From a checkpoint of a small contrastive image-text model: encoder widths [64, 112, 192], text encoder width 256.
Rows from block 9 of the text encoder, named by matrix and row number. Rows with one number belong to one attention dimension. Each number is 128 + 24 x the weight over its row's rms, rounded and kept within 0 to 255. All counts start at 0. Numbers have three digits each. After the name is the row's rms in percent of the matrix's.
# v: attention query, key and value (stacked) (text_encoder.blocks.9.attn.qkv.weight, 720x256, the v third), inputs 128-255
# proj: attention output (text_encoder.blocks.9.attn.proj.weight, 256x240, transposed), outputs 128-255
v.55 100:209132133118117155137161162143195107077115121088144102081123133117133127131116119128115135126123102120157146134115086124142100142144139110160103168148133081124112072154156125130154127129130095137146140124150137152150138173119168114081114105130105148147129117112144156133145107112138154092152125163143071105126168162106140154153161133133140140133136163108120121119132165112116138094133
proj.55 106:117114084147120094103086121156087157160122134111136158134125116122138137120125125142125154134129091135119125115127137131125146069149134144084106121118156120149177148127096142152110134163156129162120143134141115158108128147175116170127117133093144140113145122117116098120093147156136118131109109159116148120128077154144109106092077096093153117133111131133130156105100152162127127126097
v.56 095:140142105155085121095053135094176132085078146090179129095129148089117134112146097140172153111155094082141146088138131125147096125125118142164114131115125087100117112140126105131144137116126108149146103149164124163143148143117114166110121089115123148125136108100156140146126125130101158103142158140181148142116143153158133098121135123134137151115138152085088140126123103119103168117139
proj.56 105:072083148110134112123128105194078116152142094155084136111111146163127117112146125101099125066119139167141104123124093121068161121112140109130129168134138158156147127096137116145141117146153122160129131127097120155121169140167132143117145151083139150118132140133100156159106124114116117126146110088113126109169103142114119192146093116109116114135122119138140106089088119185122130148162
v.57 082:151161152120099082119142130075109189171125119137103176121107104137135114109140120113135106117095142149143114122108115093136148101120127143104122186087076131139135142117113119075145126156111139116143142104153121119106106123077145095148121090093129126126182162159149136122150162148117139132126157144110116111210158165126145103143167160159168159114105134142139131187102115135090131120108
proj.57 099:139113184087106134076128109177151108099116142122096111134131158130134157136123128132123127157147143125137110148124125161106091157176172108110121119165163110115124102142149142180100142102148125108119083173114138133172146092203137136094145175165180130130083138139127111113141121129169119097110156160126123145101085086124114143142102120172078105111133165137143129117116110107144127120192
v.58 094:150163137096117105120140126140135134136126142117132134120148179139133133086153092145149108126134096102134147085175091131076109128117119141131126110105138136133174087148129130112129116072112087151164153120132134131102141117148098141117139133093125123087145099104172135115143126144111128145124114089107132160158120122080064139104102133116153132126132111118068135125120124143123105100146
proj.58 100:094143082143139125128094122159144151119147088150158128112142104080177087123158133123105151102120143110142122155116138126095151135151124123140122155148134159124067137062113118089146104146138148149149114148110075135117079104090165114131116124139117114117121124130092129125074130119134090135125167146149110119114136130121151086192128152176114152126182083139177164099102117089156153150142
v.59 101:174110141111151151164128122228105131121157119124166116125147126105118110146137108103132112095145140083139160140167174147099144126097100097144123137121148124113117126096110131143130128080136106107126096106115127109167162180126123143131126169134077158164139132115137154121151165118140157166169135123102134138131090096120093130132088103107168101158125137108088144120129125134151089128157
proj.59 102:090132093163155124138130123099146126158122122119125109121131175126119113130115119136131166156104134171115109107160108079109140102153115117124125099087089144118141158131123119094128091194134162149146131140128136106083087107074143145170130125093133138157146119072133116071131096141126119159109116119156103082102164121095153084140142126096137129142146063127140159114144121088139121142118
v.60 088:089161132180134136112111104130125146128105160182135134136147150131120109109109092176122124169142169154105111111106158115130143133115129108143134125134111173121113137124103128143112152098158162111167115129134108146133163173114129114131143111097132140129134133111091181163100155134121115107106123116082122108135146116102168115125125149106131128092159126186118120120115134138097138148109
proj.60 088:131136142111079130137098140137139108153132177110150100145089110081125166109120141097156154144081118108153116153174112138139152167111172121066161134188162100113127133112131135129160126121108145168094159133139152100104130129131111143112124147158138115168103155140174095116081079129136092129111181166159155126138146166159070133166115129123149134123131156125156148116094136117138106104169
v.61 094:104103131148128136090137123177112156153118106199111124134159084141154145163122119144126150106124107178146158176130109120113132112124136131096138135073134130175147134114164148111108179140127123136104099110130115148147121127059120095118091113111125089108088171165118142112103138067140136116134143109075131131161097109136150138131110128117136128139145062093134111110105161120127139118104
proj.61 103:162166132120099111147150158076095124108141122130079157126094165131162126151120088145119117184093155114101137146119126126149134122158149148183109154158126159150095117120118116113108166110118164133160111124119145111157131179136110122171108117174142131109165103129083134106124097140128138129125148115164121159105115119155110124133143111111116141122147144132085134087135137112117137149158
v.62 086:172094122139137149110139106110191139104103106148176089140140136146132124138139175115088171160118117156156112126135090106115100144142122144116149151157114124097126130146088102150151107103159129104102138105128090154174142127081139130144146136148137156126117150104157134123141112139106129143121164065116135120117123106100113124150112126144188124119104129148110100133079125094099099133145
proj.62 094:123130139088157120125139164130105146117164121153111111134077136093106141156110105138095140143113126114132149114094157126136184077091122088145121144148118142116152099114151132088122186142098104156129099151144152140096117136171124137117121090123095101098063120113099080133180147161136111130102088169140143137086123184169137136100171142119114135153130110142116129112110126173169155151131
v.63 103:172118128128154150122151083096136102164156104166119086108107113117175103153117108124122157122148105127112144119088114108138142149099139120104133130084136148110103131111143169167114139138151143131157130122076132113112168180156128124144121116142125178151127132086101129148143125138172125151151098147132136137121101112088143107153149123122122123152160096138172176119108131137121083150151
proj.63 097:117117107164132140090120123160139113131103157160138147142133111144115124113100104121140164126095149139095127147139144133114134125144126176102162161144168134102178128135128096127153125140106147111107144134125178112161096141103123132112149127139095116118165157105185129147129137144118115128155088143143135113145143143175097099130133119129134110121070137144091125140128084155140135118120
v.64 085:135169114114149115111115117115135106070110143126129129127092147133079122098126114130178138118188170137138159146127131153162092099107145159159133107126125129113199141150078155126167083196168131125170142158102151117093133134160100148139137150134143099133120102150132130147125101099099133117122143133109118144123139137127139158141140148135143137140143123127115128157099113156145107106089
proj.64 096:132092119156093150128164168123119153175117122123111079146147139129141097086091140109088136184109087143133107139139145121131133135175095087079134119124114113116107145122145141121105139091153101120102132138121107133157123108103137129138134080142150131113148098146134150139087141131124151138120123113168150091132090127134146064131134123133112144100122162121082133100095105138143125125159
v.65 087:221129103118158161123146124175084151159147119111096136089080092148158127109138061131145129147110105125142126165169126146128149119132139160146145119102116132125137129123129129144132135094124122148142163136108190135126119132130100130124116127132117137164114148137143109149073131152148172156091130146109137081136112120124138073132123074108143123135140120139142134121133152102166107124116
proj.65 098:100148129108121100110133120109180091160118118164106110121176178133123137136130113166095112123119155128131132114126132143111115153117139103103114109126135150097150133101133105108170110152144189125112161076168089138097124125111164117161118122143170123111131120161083165103150119087147124132163150125096110096127101119138093130146155145139097155146125138110112123135098121116103148122115
v.66 093:125114135114087130128113143137137115145149128147170090138142104139115120136147133132151119130082124143113135131131131152138117165144135103143074119139064150128168110115106108127119179175111151129078146071124105132101126080109133152107126124112105131174128141114124105113126134118173138080124115163081130132129099096098124144120118107149122140147130092121114100134108161153122080163129
proj.66 097:093128167129149095096146112121134155141106099117118141118101140119106150096129079128095170119147154138103166151140104126083148147095135125165167155130131106143084166129160120148158097139151130112141112140129107099124151186101091116124106137131146136072160095098140145124135138140109124151119131126117099117103152178110180093143121181092139103097126175123125134107146130104118153117113
v.67 108:152130139124111144152190157110117163113151149134131117151111166095126065106135157110111114127123091119126096109131137103137134140094102103155111116155133130115112137138121127124127163113133130186132108133130110121131138166156129105135150113095143126130118143129125161123113122108093080130135092156128110131106100132141171167125121159124145121088109204123106141099137094140126137170147
proj.67 109:119153138177148123113134144143133137117139106130165111114123094132172166110126089105119142131079143125147139141123137149136136132172194153142140156152139103134121092082143172129121127175117108090094121077079168161133161126101130142107110126142144113145087072142150105131155135176116152133112149128127145135147150106120112143113095119112138106173128089132161143147122138149104115094120
v.68 106:117134124137115124134099125170160156107099107155168101112115117158127132113124135108141147136097107129116122113138131123194127141119149110161113155097118122129190137130117122156104115116197119135121128132145099133134167139102122120160140120138144140089117099110125132108133114118134144146130133118117108074126128138128115122147126161131152145121174118096111138086094136127144141175098
proj.68 109:148153146124137099102159149063111156132068126118106166118125132069131098141161142130076172124151098152152126137114113103071115119153151136105125110180143179147108110078126119134130114130106106085137143124134134107155087106103136132161108110102135106177151128157129114148155129157157118091149108139100107153123130151135113117161151085106107132120101128181132117143104162151128136088127
v.69 080:140104086095119133124132093136125137123143108122145153100141126120114170097133104132140130115100135131075108141121150150114141144192149130120134089145118102106143089109170144173198109126089147125122145116130113177145144136109116150115161096134075140105133106164151162143144093123123128082175138151121131138132122079109126171138135095107100108125124130130149148147099145145117123075113
proj.69 081:147124124134172116148144169159098154122088181062145109161158142134100099160116148121111113097147077094109125134130128099170141111126100116137169103103144145172112117159091107149092106156172128138108096135163081141114091159144109113118144183155107105110157125127138148103131144137143126140116148093141096103101091110110177134120082126132116102133131102148123101123118131143080138176131
v.70 096:084141133121108144132140113101127148139069110123155099149149133154131178120138120161109171158118090165105140139126137163121119114138107091121117087121095118130116115063100128126157111136138110128172126143135093133082120050125071113139146121143107152093111082065145136101136125137112082106100124139116094119124130107087100110102136122093126123151131110080128133133125155115176135127138
proj.70 106:152130140096138133154134124135126135108151088139114125146119124121103096159136089039126090135123144125148129096154136073115129152118079124139131153102137092118139147209120140147152150110126170123101125135138120141132113165096095145073134130116159120108167138161111165158126160128130132150167121127121166122135090141123095114164148126114122152138099115166146138137120110130129133111132
v.71 092:139143129113110113154140117129118175146169128107135112162154133107179136158163109122122101070124128159134153148128179167137100110151142113143138112140113111092101094132138158158143141106060160153134125121135111111098197139148119134132095133114123113129091113138137127138155117116088148145108116129133121186106110109143096163077151104149125127091105129123132151115131139147111119115134
proj.71 093:051123110150132184130138166144144090138099136097144118091074147125079104131123097130151106144109126133146122129158095127097121143117092125128099129131095142145137130139150139101155091163157135119108142100112189160120131147093136134121078154131130087105114163126084139144095120104152109133105150146148141094094105121092143147140104114156117114173118111146152139130146138100137126134104
v.72 093:151131145104117103137141154108119131136157123136119159136116133141134136143109104149155113170155099098114085139125110091155125157182164167115128109138105119153135122121111180169078129160095167112114123100116125125107096125193106139142158110130148116119095118171140116093143075151109091097098127126088131128131142130110135176181140146138128120123088140144144112141108145143087123143133
proj.72 099:150111153158134125107129150189148146125101176154119133128195105131129125108157134139109124147103192150142168127110137100141134152148103113148151131098133125129117115120138139106156118103160144117105175116119147138140165155089142125114096134150126141110142104173146125157136199089146134125166146128166133115124098130146145130094107133122148133085148145136128093105127144134122135117118
v.73 099:147113184137118142138143086171108193087112087122147128153106111123141164100144137091126147143158172103155128102133081114123128119136120177184148099147161111106125134153115142129139103083129105127155139120116134128164131155134153120170143122127137097111120119138113157134155065164100165117103084100128113132105124115145162126152110098106143111121164149151122138097125135098121181147168
proj.73 104:103136115120118132165118173091187126136135169151139116115133119092088098178105109169120134111103151117110115174136183128167138099128178117106129127124102140109121114138167127078157107183121137164096129096172150097115108065130146160118148121104148166119096139137100111124135155126134115137120129114129150149131150148137109127112154163160167131139078135126130122130128136144152163136082
v.74 093:143132137109112159134150134129148098127101087120136115145143121141133178091126139092099152159111141137125157163141116099104112137132134100117098104117126052114146123101143118136146110104149126104093162110156163143144142126123149161112111147166135171117132122083137081147146120127154134198148134148167109140141131143124131130124115111138137124175142107115133135126144169124140121113153
proj.74 093:171114133107126131135134087150112133081134110135107158162146119141164144131120109108104119127129100109115139161138115131109165091115111115151139163106131149119141139133100166127157171166127123164165117141164077121122094158128096123110088094064077082130162119086082165120145134152098134125106091091155137089132123103147110103110156109116140144138137158141129103107139099106123124109139
v.75 090:102153105086157118156122140141163175153124136126086143123106123179169150138116149116118101089085115114144093082157147162117142142126123099122146135146088093111159164109136137094150114146139088149152107124141129144149069127117158136056145125079129120130120157146134107138113175100115110117168161114117124123130126104137156112133141106119121119096093118095086122112098148105122118131150
proj.75 097:151137123114134107097135116093142121122120135135119121093163105107112076154100123129122159150154154134131131129114101094134117105123114156164148107166125145145079094161164137152101171147156144093118133123151119072119155111150078126140110160128124148138104117128106144125118070102154118095128122101123152104144103144130134153135140111124120100131147155124154146123176101101129163108173
v.76 090:126109109109116130159137136113125141108152130191105075127149126149164143137119106181110088109132084139116116099128149133150183148114100114122122155166129129126119097086121136144114154090125112128185136153059088160147140170207129148129146088083089149135131101095108107108149156123150110144070125127124118153065150122110089142101113137126101140101078138124135131105111130096141142125127
proj.76 099:089153143154134137156169097140077101106120140152186110124137102122090104125154129088127142114123143124117108116121168118106100134152129161148134143093147092123120197124118139118136117151139138151129139102161155099099143139087098127080110147127149167144131127135123103138136073102089119128162152111166169103133098135151124125113121151114150097141161114138174137124158105155149127136112
v.77 084:109125118148146155099127070121137120128143119138113133088111104191128103175137119120121110122084155155105153185138135148114134100071141127107106140135128130161144095125163130124101121151137135127115109138113158155120145154133138158136112100107127097081144155135142157131113136120153195097084079070134152113114107117128098097113110118104155095123106119151126117169135171131149139157094
proj.77 090:124176090130124076104098145161133130157124177119082153137133139096132139112110137174121124148154098126125091065112102140173141115160091150133116116146161152129107138105114093133157137092144146150174159091136104109157113145124154081173130107185123120136130126106110125112158098130148113158141141150109150105092122157148144123147120107124094117122151171098106122128162149132140143075134
v.78 097:196112072136153116137140088120145134108109123141140142148102140167137091120121142112121141142135092124145103118115103120090116103115130146114132139081141139152149098120114096116136112078109084171130170148106111142096129159153054069097164114136117109123155110116144156128139142161137108108143141172120158113120141134090146113180129107105158135119195107153138137123137144127095135116109
proj.78 091:110127146133137138102091121121129115160151147099135138102138106079123134130138106108136109141158157133116103179140167157161156173177103145148101098137143124122132160133096126138142140145141161113090132111138105144105139126111150136140101128112138158093112133126127143162137156174100125130168137142121120131151092135167088118172138161132123102136128093125129109147083131121150111175151
v.79 093:130150135072159115196151132072115131156142130119132177150122132137112104132106143121123140081108141139132142128149132120113153116120102160100145063111124134110130123140110128104113174133151117130118133122148082083119117069106138115114110129138119130129084153128111110096174115141126112126158115126140116146143115096126124152141101125114112120150127150133130133132187119117103141134113
proj.79 097:151133140110127116109121156158131137129130102118090110136120099146125178135136105132167089145123140171163105166119129105180123130123130105127128163138110121152137123124193143117126103109141124121129128122103155133164173130104127159098130182126122136140186152105135143174096105134149126127126096096132099141123151145146173109115169134180131116112134128103128136117096144132132142067174
v.80 099:128126140130160170132119144113124113114131149123143137123138150111112103123118106128139113137095114093141131108157126153100117120107083109164137135141178116188133150093132143127069153100142108144135159128121141147134132155158141182123123099095120148140155113122114144149080124101139150127093121142150166128148096126129156130119088074111083154110162168114160146086154137153132141153103
proj.80 103:130152117144108091091155145137134135137089114125110138115169128139142142132136080103147162109118163151108139093115149089107137134144116142094079146104111145101135152146129085172188119130106151076112116105147089154101139177088108101114138152140149151152115127130123121144144127167060113116144118138096103123146181093098089121139095138143134065124092085123109138144131118113110125093119
v.81 108:168144116121114123163153167143176133095098092138213120151164134128142148146133112128156142161152094130142132129101097120105109127137096129157157088120141128132120090165074113154118131139145086116102184083134124103131105116102114079124144129155132158125153103110115119114167145154141119148105167120139147120154153082087105114170113106095161103167106134123139144115138146130125150150138
proj.81 108:071105132110154141103130110113103116135119114137085137091086131094158134113154130089128107104123133149098170096169174102112160140110102102135111155118104156113111119097110117089145116188092097157148104155122131111112130116146129134132125149089103160148090107124120124167121164171152139124124091152103174148145129159176100139096148130146135146066133139148124118141095137095128122115113
v.82 098:134113131166127134116128152128151126061087116139139089108120141123123097107133110116150148121160161130155106098109134124167119147109111142133155187085111102115171119151097090147118107116170072114108109174147106118130145143130144075170127160169163140101124143130128134063134112133172121122141112133155093093121139132150117142165141174113130097137142149160125117108125147119113148143093
proj.82 096:145167109119108127125127085117121111173112131126117183136124148120122113133127102132088187152124133107114156131118141111135155080143143121072099110198125123156124134100144131126129119129124138137096155112161125140143110097137142135149114096132163145103150100149134094171141117141129117142195112112112126122140139147139104151142172164115138169136115141135100156116072122179154120131113
v.83 103:156145096124121082155146129218096097089141127149165109138132120105132132124150104092128150128107097134138120110150159150133152133157133114156102125111159130136136071147144130163123143096095122088120171131142108126140148181097140129104113104131122119130107137155149101151121133115136126110123159112109138148113118207124091110114121141107173140120095094146123126108108109178099120071085
proj.83 103:083118173166153154106181136110123133151143137119115097116133128133152104128128152143118092126188157151145172112126112121126116118119091136131121134122114155127086132091099135103129128107152117170141134113115126112153148112140098137165130151125147148147138129148085139123096108126132126152108131119145124138075115050158118140085181112115098145132159134111128131126117152113150121163111
v.84 103:185139126143119175103103101181142162120124120080090150154115147130132121127162119150116161159142134133163120105126103105129096129152104124139154140153210080117103113090118139142150125113180112134172150132135165147137138136159107127123174136142106153156118109121125164148128131166138125152139129119153156144113106126162109103125121156136113093110125124143171139118162148112106189149131
proj.84 102:106110112147139128169162177130158119122121127155159124127140127116104128137145123113149123107147089141087143110127139125152184126123133137097104104082085184115125174145089104160142091111125140131120133137095133137107108153127142113162110109110132128143090123085151157144154112130112105124138066193109128086150148167082091133113100120126140140127113104139091157144057076152147104137151
v.85 090:106108100118133116139172122107103110134115108101111137071086118150069141113097141127149121125134127113157104140152147110066122105170104132083186118133120125138147155128106133114155102140101152084103155170144147117143073173125136137127137142149130116129169157135131100123119153099097163119133138169156105128126147134162128094087160119080112112128117072135131089113159143153147140090104
proj.85 090:156116120134136121137117128164107145146103130130133080114160111134089124130128148128112112110162103131131126127076141115162146132122078126147105118127145101130111105135118138115133185126176153132162109129116136126148137067185134106101164112107120135114098125104088170142081099134138110114107133091104098161106165089128128133143076089167163160102150142074096168130111119128085132159092
v.86 095:162116106154154122121133146147081108105133120143146139136109087124098135139153121109140101123124147139135136149091123128118125093147129161134142127133114130138139149159135128107156116155113175153108137106151132171123131084107132150101119137152106100135125128124145061103170134164167159152169163097125114125142135119139107137162127122152137176089123151079138121132151129136124118147099
proj.86 104:125137128085098121121094142123161116168117118124080111129158121143116106113133136109098164119112127123059121100155129132131072126116119087147170131121098128095129147120115143157117145079093088112153099164121119133133147133196170131150160153114166129123120122127144158119113128103103190150069130129138118135102132172128109100123112138150113088156122148152169131127137159114113114091157
v.87 098:150124137105096143095135095126133133119103104047156167126124069112085133133131134142116113180120121121106101148128134139116134124147134123152126127162176129118140139136091109122134096088155090146115115118144136151133112112093149118112134153143116133147143149137139135115132153144132186094132130076115139117175123071116156113149133128094132115143114165133134114172152108100150173137149
proj.87 103:108114121053181114088089149141149123135131145162121152119165164114138121140132129131137125122161103155151135107123090104120108125096139146159129114112140106123130091142129121158091132175135143142132136117114091090078121141150095122123160109161146141107133135134130134102145116123147101160155114143106135148151074128117150104148116107115124105139105094146123130116088145128110124098109
v.88 075:107150141112101112120123102099092106123155158138105145127116132169149085160154121133144092109121157116131111092147135151114111162097094128114120158125089119129082122105138135136121117109122120115133094158093086106117148122167153141116104169126154134106140111122124101111118168140146132188131114139147139097098157118156096126084166140147118086109101146132116134134148068099154121137114
proj.88 081:149127117161178158119115108129152123106121139145128109149155137105090147125119107114140134089135114114169121105143098183145097133097145145136120132145103108135132133141096148133176093077107127108103124111132162122122127141106117092113149081151104114135122133108139087118147112115089164124129088121150121165151094093094145134154129113139120155138157090127135162156147115119150129120107
v.89 106:114133161139106103098097091094108135108078130171140117108134123133104167092125119160133145118115122174137111104141132112126153153142116129144132127131144116144139172070163105138135158131162106138133125189140097128138136161116104137153106136116135161138107135116141130147094147086127119102141158161127120137118101135117149134112121125107115170132103110165122138096089110105101105109116
proj.89 106:183148100103124157125181134143132103145161124140133100130135159183142143134116150107112147095126135114103152168110133125110090146092152146069148159152130113140089118151119094184121149101116150129112119118133185103133153104120173128081151112173123130103170152145114136133113091143123095131171134095093117154144109102152125167121155163119113137136144132126150125144129107161138161127162
v.90 087:111140104175149161182121102139108166087129109112200128150090153113159138117148121101155138102140118060183130100153110128149155085143161125138169142140101137135141108162134139108123098137112073151088127153130102118138131160114120130112161105124129126094143127170140131113106142113114099112135113077149134123126128129118134156135114125122141117147169158116141087109094153121109132110078
proj.90 100:108152145140121128117113149090127127160125131102084104096118087085129113131164133089115115129171124166087128172175142159129088132151114136162121091133151162140121101134123101133099132136096130158176121158126163111114131044126133140166111135110136136095146141142135109122124135136116155082116126164150124146121129130129087130136149163117140190065101150135164133140116149153123158142144
v.91 095:144123100140132124088169126187122106141140142075152125112129134113096082148107114120158115147157123149120097143135175115070134108145106122126159112109152125110127129158129173162138122118107139145088128131103128122115134140105119124106152152156150083138155120133153084097154120104155126149128126116154086125098112110133170142126082104095121154091119134144171107170192111113117117136114
proj.91 099:137149146097164135161101149129143154160095094121113141121136095170110138107144131115104158075137134092105167101170182104158135137077112126152141137146078110134140101094124160066139131131141118096160168133132102110114110116125122169161133143117117139084116154146107141107129108160125158154137140107104138110157205127143151102152170126161117133110115108138132143108071135120120120132120
v.92 086:104119131107129108137119109111098123132142165142119122137118103151171113109115137111131133131136148161142142138081087131121077074090131133132105070097109145146109109104142127132125135133107083142154140103148144139135147131156132162122066125078134115108132052126111139108172171132182142126102099130150127136119144136112118133150093150165138166115112107093117136098135109118124183117151
proj.92 092:129138054162115128077106145117148144109122115127120112139087124140115114140098144081127116126124128138088090122153149120085176148107142143134125156104110074113121155151121162133148083094172150088121119132098137122125109153094123152109189093108135091113152132147126082134138099109133099132133163096120128116098129153138133158142155141091153102096138110106141086141162187141184121099099
v.93 099:127102082119139134095136119141146132129137129094084128133137114163128118124133130124145103081150114108110164140120126111091154130085139115154109141101104118103120112147132137135188156089148115136156152125084155104089123166121110067101128105130126123164116148141123133107169156152102125143138105161135099150127112164150114125111108120100105129112204146070148152107141117107133088121156
proj.93 105:147150128140138130137080122122088123131097099109168131122125140137085129108110125110157171167099115147147113144160099125117098078142114128122149125149139120164153164125154156128092104215138115127109114143168101137150118109105175118157124146156142123114131147143151127121153105162198119110124136123134132107122114120114141086129121107132135102136109110140155168136136106121091138131127
v.94 090:090138143145131149145101137101135153109110106171108115086114115165121111103150088149098117086101132153137123129185092151148145134103103115128142166158117123147128148130132084102147149086164118129129141114120164092113093152135157141100121109092118099116145147107125144159095104086082131108132147113130170140109124121101063154086132115150158130094086163128075156084135130136115121169090
proj.94 095:117154113138162123135185116123103147115168129104133104150130149103144155125117143097130130135100120156141091138064122148105097133133126138148079137148172141127156131077155130160148140131096125163125113111124131169099165113133122149157103178158130150136100103146109101118137120196141091140138100114176152126124149151094173118132102112120079114178199108137168134149165085112130144079109
v.95 101:140118132127089119158165145121152145097100129135117130154127123111094090127154139172145110094109175128148079099195083115137165101153111150152163096134145135164135101159082124093090126116133132130107157147137167125121132144141120123119118091120115113108137108171126083140127139121158073082109112157092130172097150164155110139106144150088114145120097128105117129102182152134124111100122
proj.95 104:128148140139126163127119125119146110106149141160152140133164151148114152162142138099117132141179124115122169147105175138145139129145134160131069146111142145142093144092127142130175123125154109089168099146096116096118146096138140116140113170163149116104136127123128173153110085105106130172099148130108125126155160105109124134104097156144129123108145146073143162153084144130137170146126
v.96 105:178122143164153116113126138152165139142135127116113103107167169144101132125113154144131156091100132089176100072095178096171177106140118148153176088139120132101094151113119111130144128150103158111131142130118114103161108118078117144144119111169112169126134122145143147139116121131119127162104169116175128140130152117152172164151067132152140116105115164155139128124109110166089144126128
proj.96 106:093143119110147145158110090085141113121122111125109149156102112111112162134101130179096135160130130123138056141154107105118095129124116105124068143093114129126099112128140173127135104128122146153114140135154120117091136114139146142114144157048118093090131110116127112102134149146104114068087093149142154134127142133146134093123155135103118113149161129118129103184093126091134152114118
v.97 111:137159139131160119108093093099094112163115158099116120096097114091114114129135134142123141108158121164156145119098140135128112114142146147096125143118130151134148124118131171146145152109126128127119126139123149152163113139128089129138102104133125147154108113148112100048118116119166110118097124148168134119110123164116132107167124118149116119148161074099127124099106148145086110118076
proj.97 107:156094094160110137108124133163170205164163121147135136145148163110145133119097118088103082167101119080110091117141128126126129163128133149134135152130099140157155122123142111120170129128154139116138145109094087103132094104155119113074149146162100133152180138111114131140109153123099143111131135143094113086139128107112115151133171103124188113138081142136105132114141154174140145093162
v.98 101:104181129128127120104156107118130105115094126103163163125150130102136148144158158161155119146128139114064164128129098066104119102124114143151167104168091136131122137203115144120128136134083118133150204107113143122131139108098165129112142129143131101093149111113092075147170130149097184163119112113123145142118133117155107126136144116082091120137115186150161119166140098107141141096119
proj.98 100:134166130092135141169108165149148106164146113146149132134159133151132146097122124149151116112127088120097118128113158196108154137133102118128128135114126130090113111066126075143125154126162140133138133122167110117111138120171106119175135155144121182157116130088100152106121122127144121144143113094127111160147139129114133161113139117152134146166147131108114125152102131122129105150105
v.99 093:126130112125114142113154124124103125134143114090150088108125137146140130112093170140084139116099118192099082116123163106124103098106091147120123168108097145137109124108110159107122134134137088073127135090142129128156097117133134121095130125145110141147140109136135149104130158131093126168116137123123149131118137150162174129118164121119117093150125121122149124134147133102159061076148
proj.99 089:117133148151152106151147158100169129108093132113123150142171106091163123122185122135131114142116144085130123084154100119100085114129098132126172127136144097125098154094095092126152118131122156151152137123104093070174171141128159089108144092121155115131114158075127093116106159102156103101097111158127145133125083076159083171117128090103131156116160132134151138126126098108126177153112
v.100 091:160096113154151130114125100118157127113139111110131136130129135137090147104130128088126113155178123104146170127094114137117104143119153118158119112079120097115110132163171103149171103140113107123097140146177126200119124138131104100105125124155145153100139145119155147145133108117152150158153148148124096091136136130127098149107072153123140161120143115144137080094095117135083099142123
proj.100 098:144144134108114147156155130094116126097110132113141131103126110157180127106102154096110098150096158181149121107129165134106152106186141162106107120133100127128119125134163126150122152125119126115128106110086121122112129117165168142138111138121104095157106114125198125088102147126107129105064107112143142154124135155092149154150158102126111083176100149133127152161132144081140139144092
v.101 108:110107113176102146104105099156141129187107107155127122146106157102150100164145135116161142112088118109097103069146164110114156172137124104083118117118078121094134172075123145113172126146124159145136134117090140120158107118088101135104122145160139118162104141133128130099139127144159126111133154110144098133114145154136123128144100130139106137149151125108176103128131095137108131130142
proj.101 104:128159143071172085136172172140140136121169161099096135140158103134107184143134124184120117132114110135164130126153126115157172088154137159141111136120192122135118118149103134141130144097137152154152137130107117118121144096186111140138168133114120141121149124122120107127133161118151094166096100138103168106155111141095103109152145137108152122131158127118125129098129147145147122119112
v.102 102:115117132108126102121096160164159123122100103108138155124157096179071090125192078126141122122109164166188123144138083117151112179116118100154146151130109127131111142149116101148103132107143116105109126088164096132116088158131111147133132183128114115095131158121137180111100103119119146104157094123116130117111135131096134129158105131120167081139138144177098123128096162157145108152133
proj.102 104:145131192124165153122150115127128090161121152173119131096108105111168145112091104115138168140111116142134168114127140091123149074101122143157102089131087132123130106134107144134133143149145131126106126136153139141142139118097131121094112116135123098176120114111121125099144102127114111112127155106147118164168103143128169133133151172112136109139094096075153117106124106109105133134122
v.103 095:158088121171103120139161136096138112126121146113148167114094168087102119118129106151093156125095164116124085130163095170132118122139120103156100131150131134137101145153108134127089145142113141126145108113151138105121114119124188113132079114128113115117134109168091118137137111124127127128113164113135166123174151086141120078094137122107149135119145144110113109156103124060151133095138
proj.103 098:145161178089178124154127146130124138113143139163172124142157107172123108089115123122125108101157124107141109128134176133158100106093112169097147148106140114109147126102097111133106102151145104075093140107115140125103107144114090120073131122112095120104130155133110144195141166136126147152156124125105108157113126102129117181148133115182093087092072136147112116108095108167149152116104
v.104 102:165121138119154152144163115162120141127115121128157140122117133122098147113100142149100131139151112117166147138090116120138112091178117163130133124117176127137130133162143144163112115093095109134148160104107112169150160170110095140161135130103134132121097147145118101132144129123121146131077129095184145152138150124107139153117100092138086100066107142147136116095112161087113192101104
proj.104 095:112151111153119150106136135106161184151145140113083124160154101156162121121117117116102115141108121150058104119114103145109104129108138147125166082115096134124109144161133114142141097147131143152134067106107132104149091098117157133072161148102110106103116129114118115151137169112138175112119122137103147140080115174169139092127151147122155171129132142093117129115161103174126097136148
v.105 119:167113169130128112150138120138098116148162135143137118112168134113141135142092149138123134109098149129123131132086115129110166102132135135114139127129125104159117141166120123119120162134114175119131115122148157121151110108116119139167098105148116130067136097099116077156169123129120104106091097152151147142150129102130115160121124137119162163076104131121135158180116080139122163102114
proj.105 105:126152111185113170151116153107133151143099109114101145147148130128085123098130134118096133115191099097115107150112129158132064163138096122105109131138141118111098121105075131138086105117118137147113169134139102161144121094142124152098145124112118129143104137218143144146126149102170111128108139130146128120129145113152127087173165090132099177134164126153112148074127142102116137163133
v.106 094:077116131150116101121084152091129149147117125157103162116127137148162143065110113131087118105133161170144105104132140106152180165075131095105140157127098128154114100119152165103137128155147117140175090160117108108133111121159157138163153119134127142113128162153149181126125150126109099109162165124122140121145133147135163127128128149158152084084093143101085126132097119185144099149130
proj.106 101:151106177177134123140158060171093096133121161127148120127128155132122080148087133141136153133125178134115132169157112085118086156143102126137103124126118146099158144108135160145155092121111134108077145141162111109138142116113122108127148146120144122130128147115138143131142069135128154109132115179151127132126145098148133135125127138092063139142106115152113084115150108097136132085132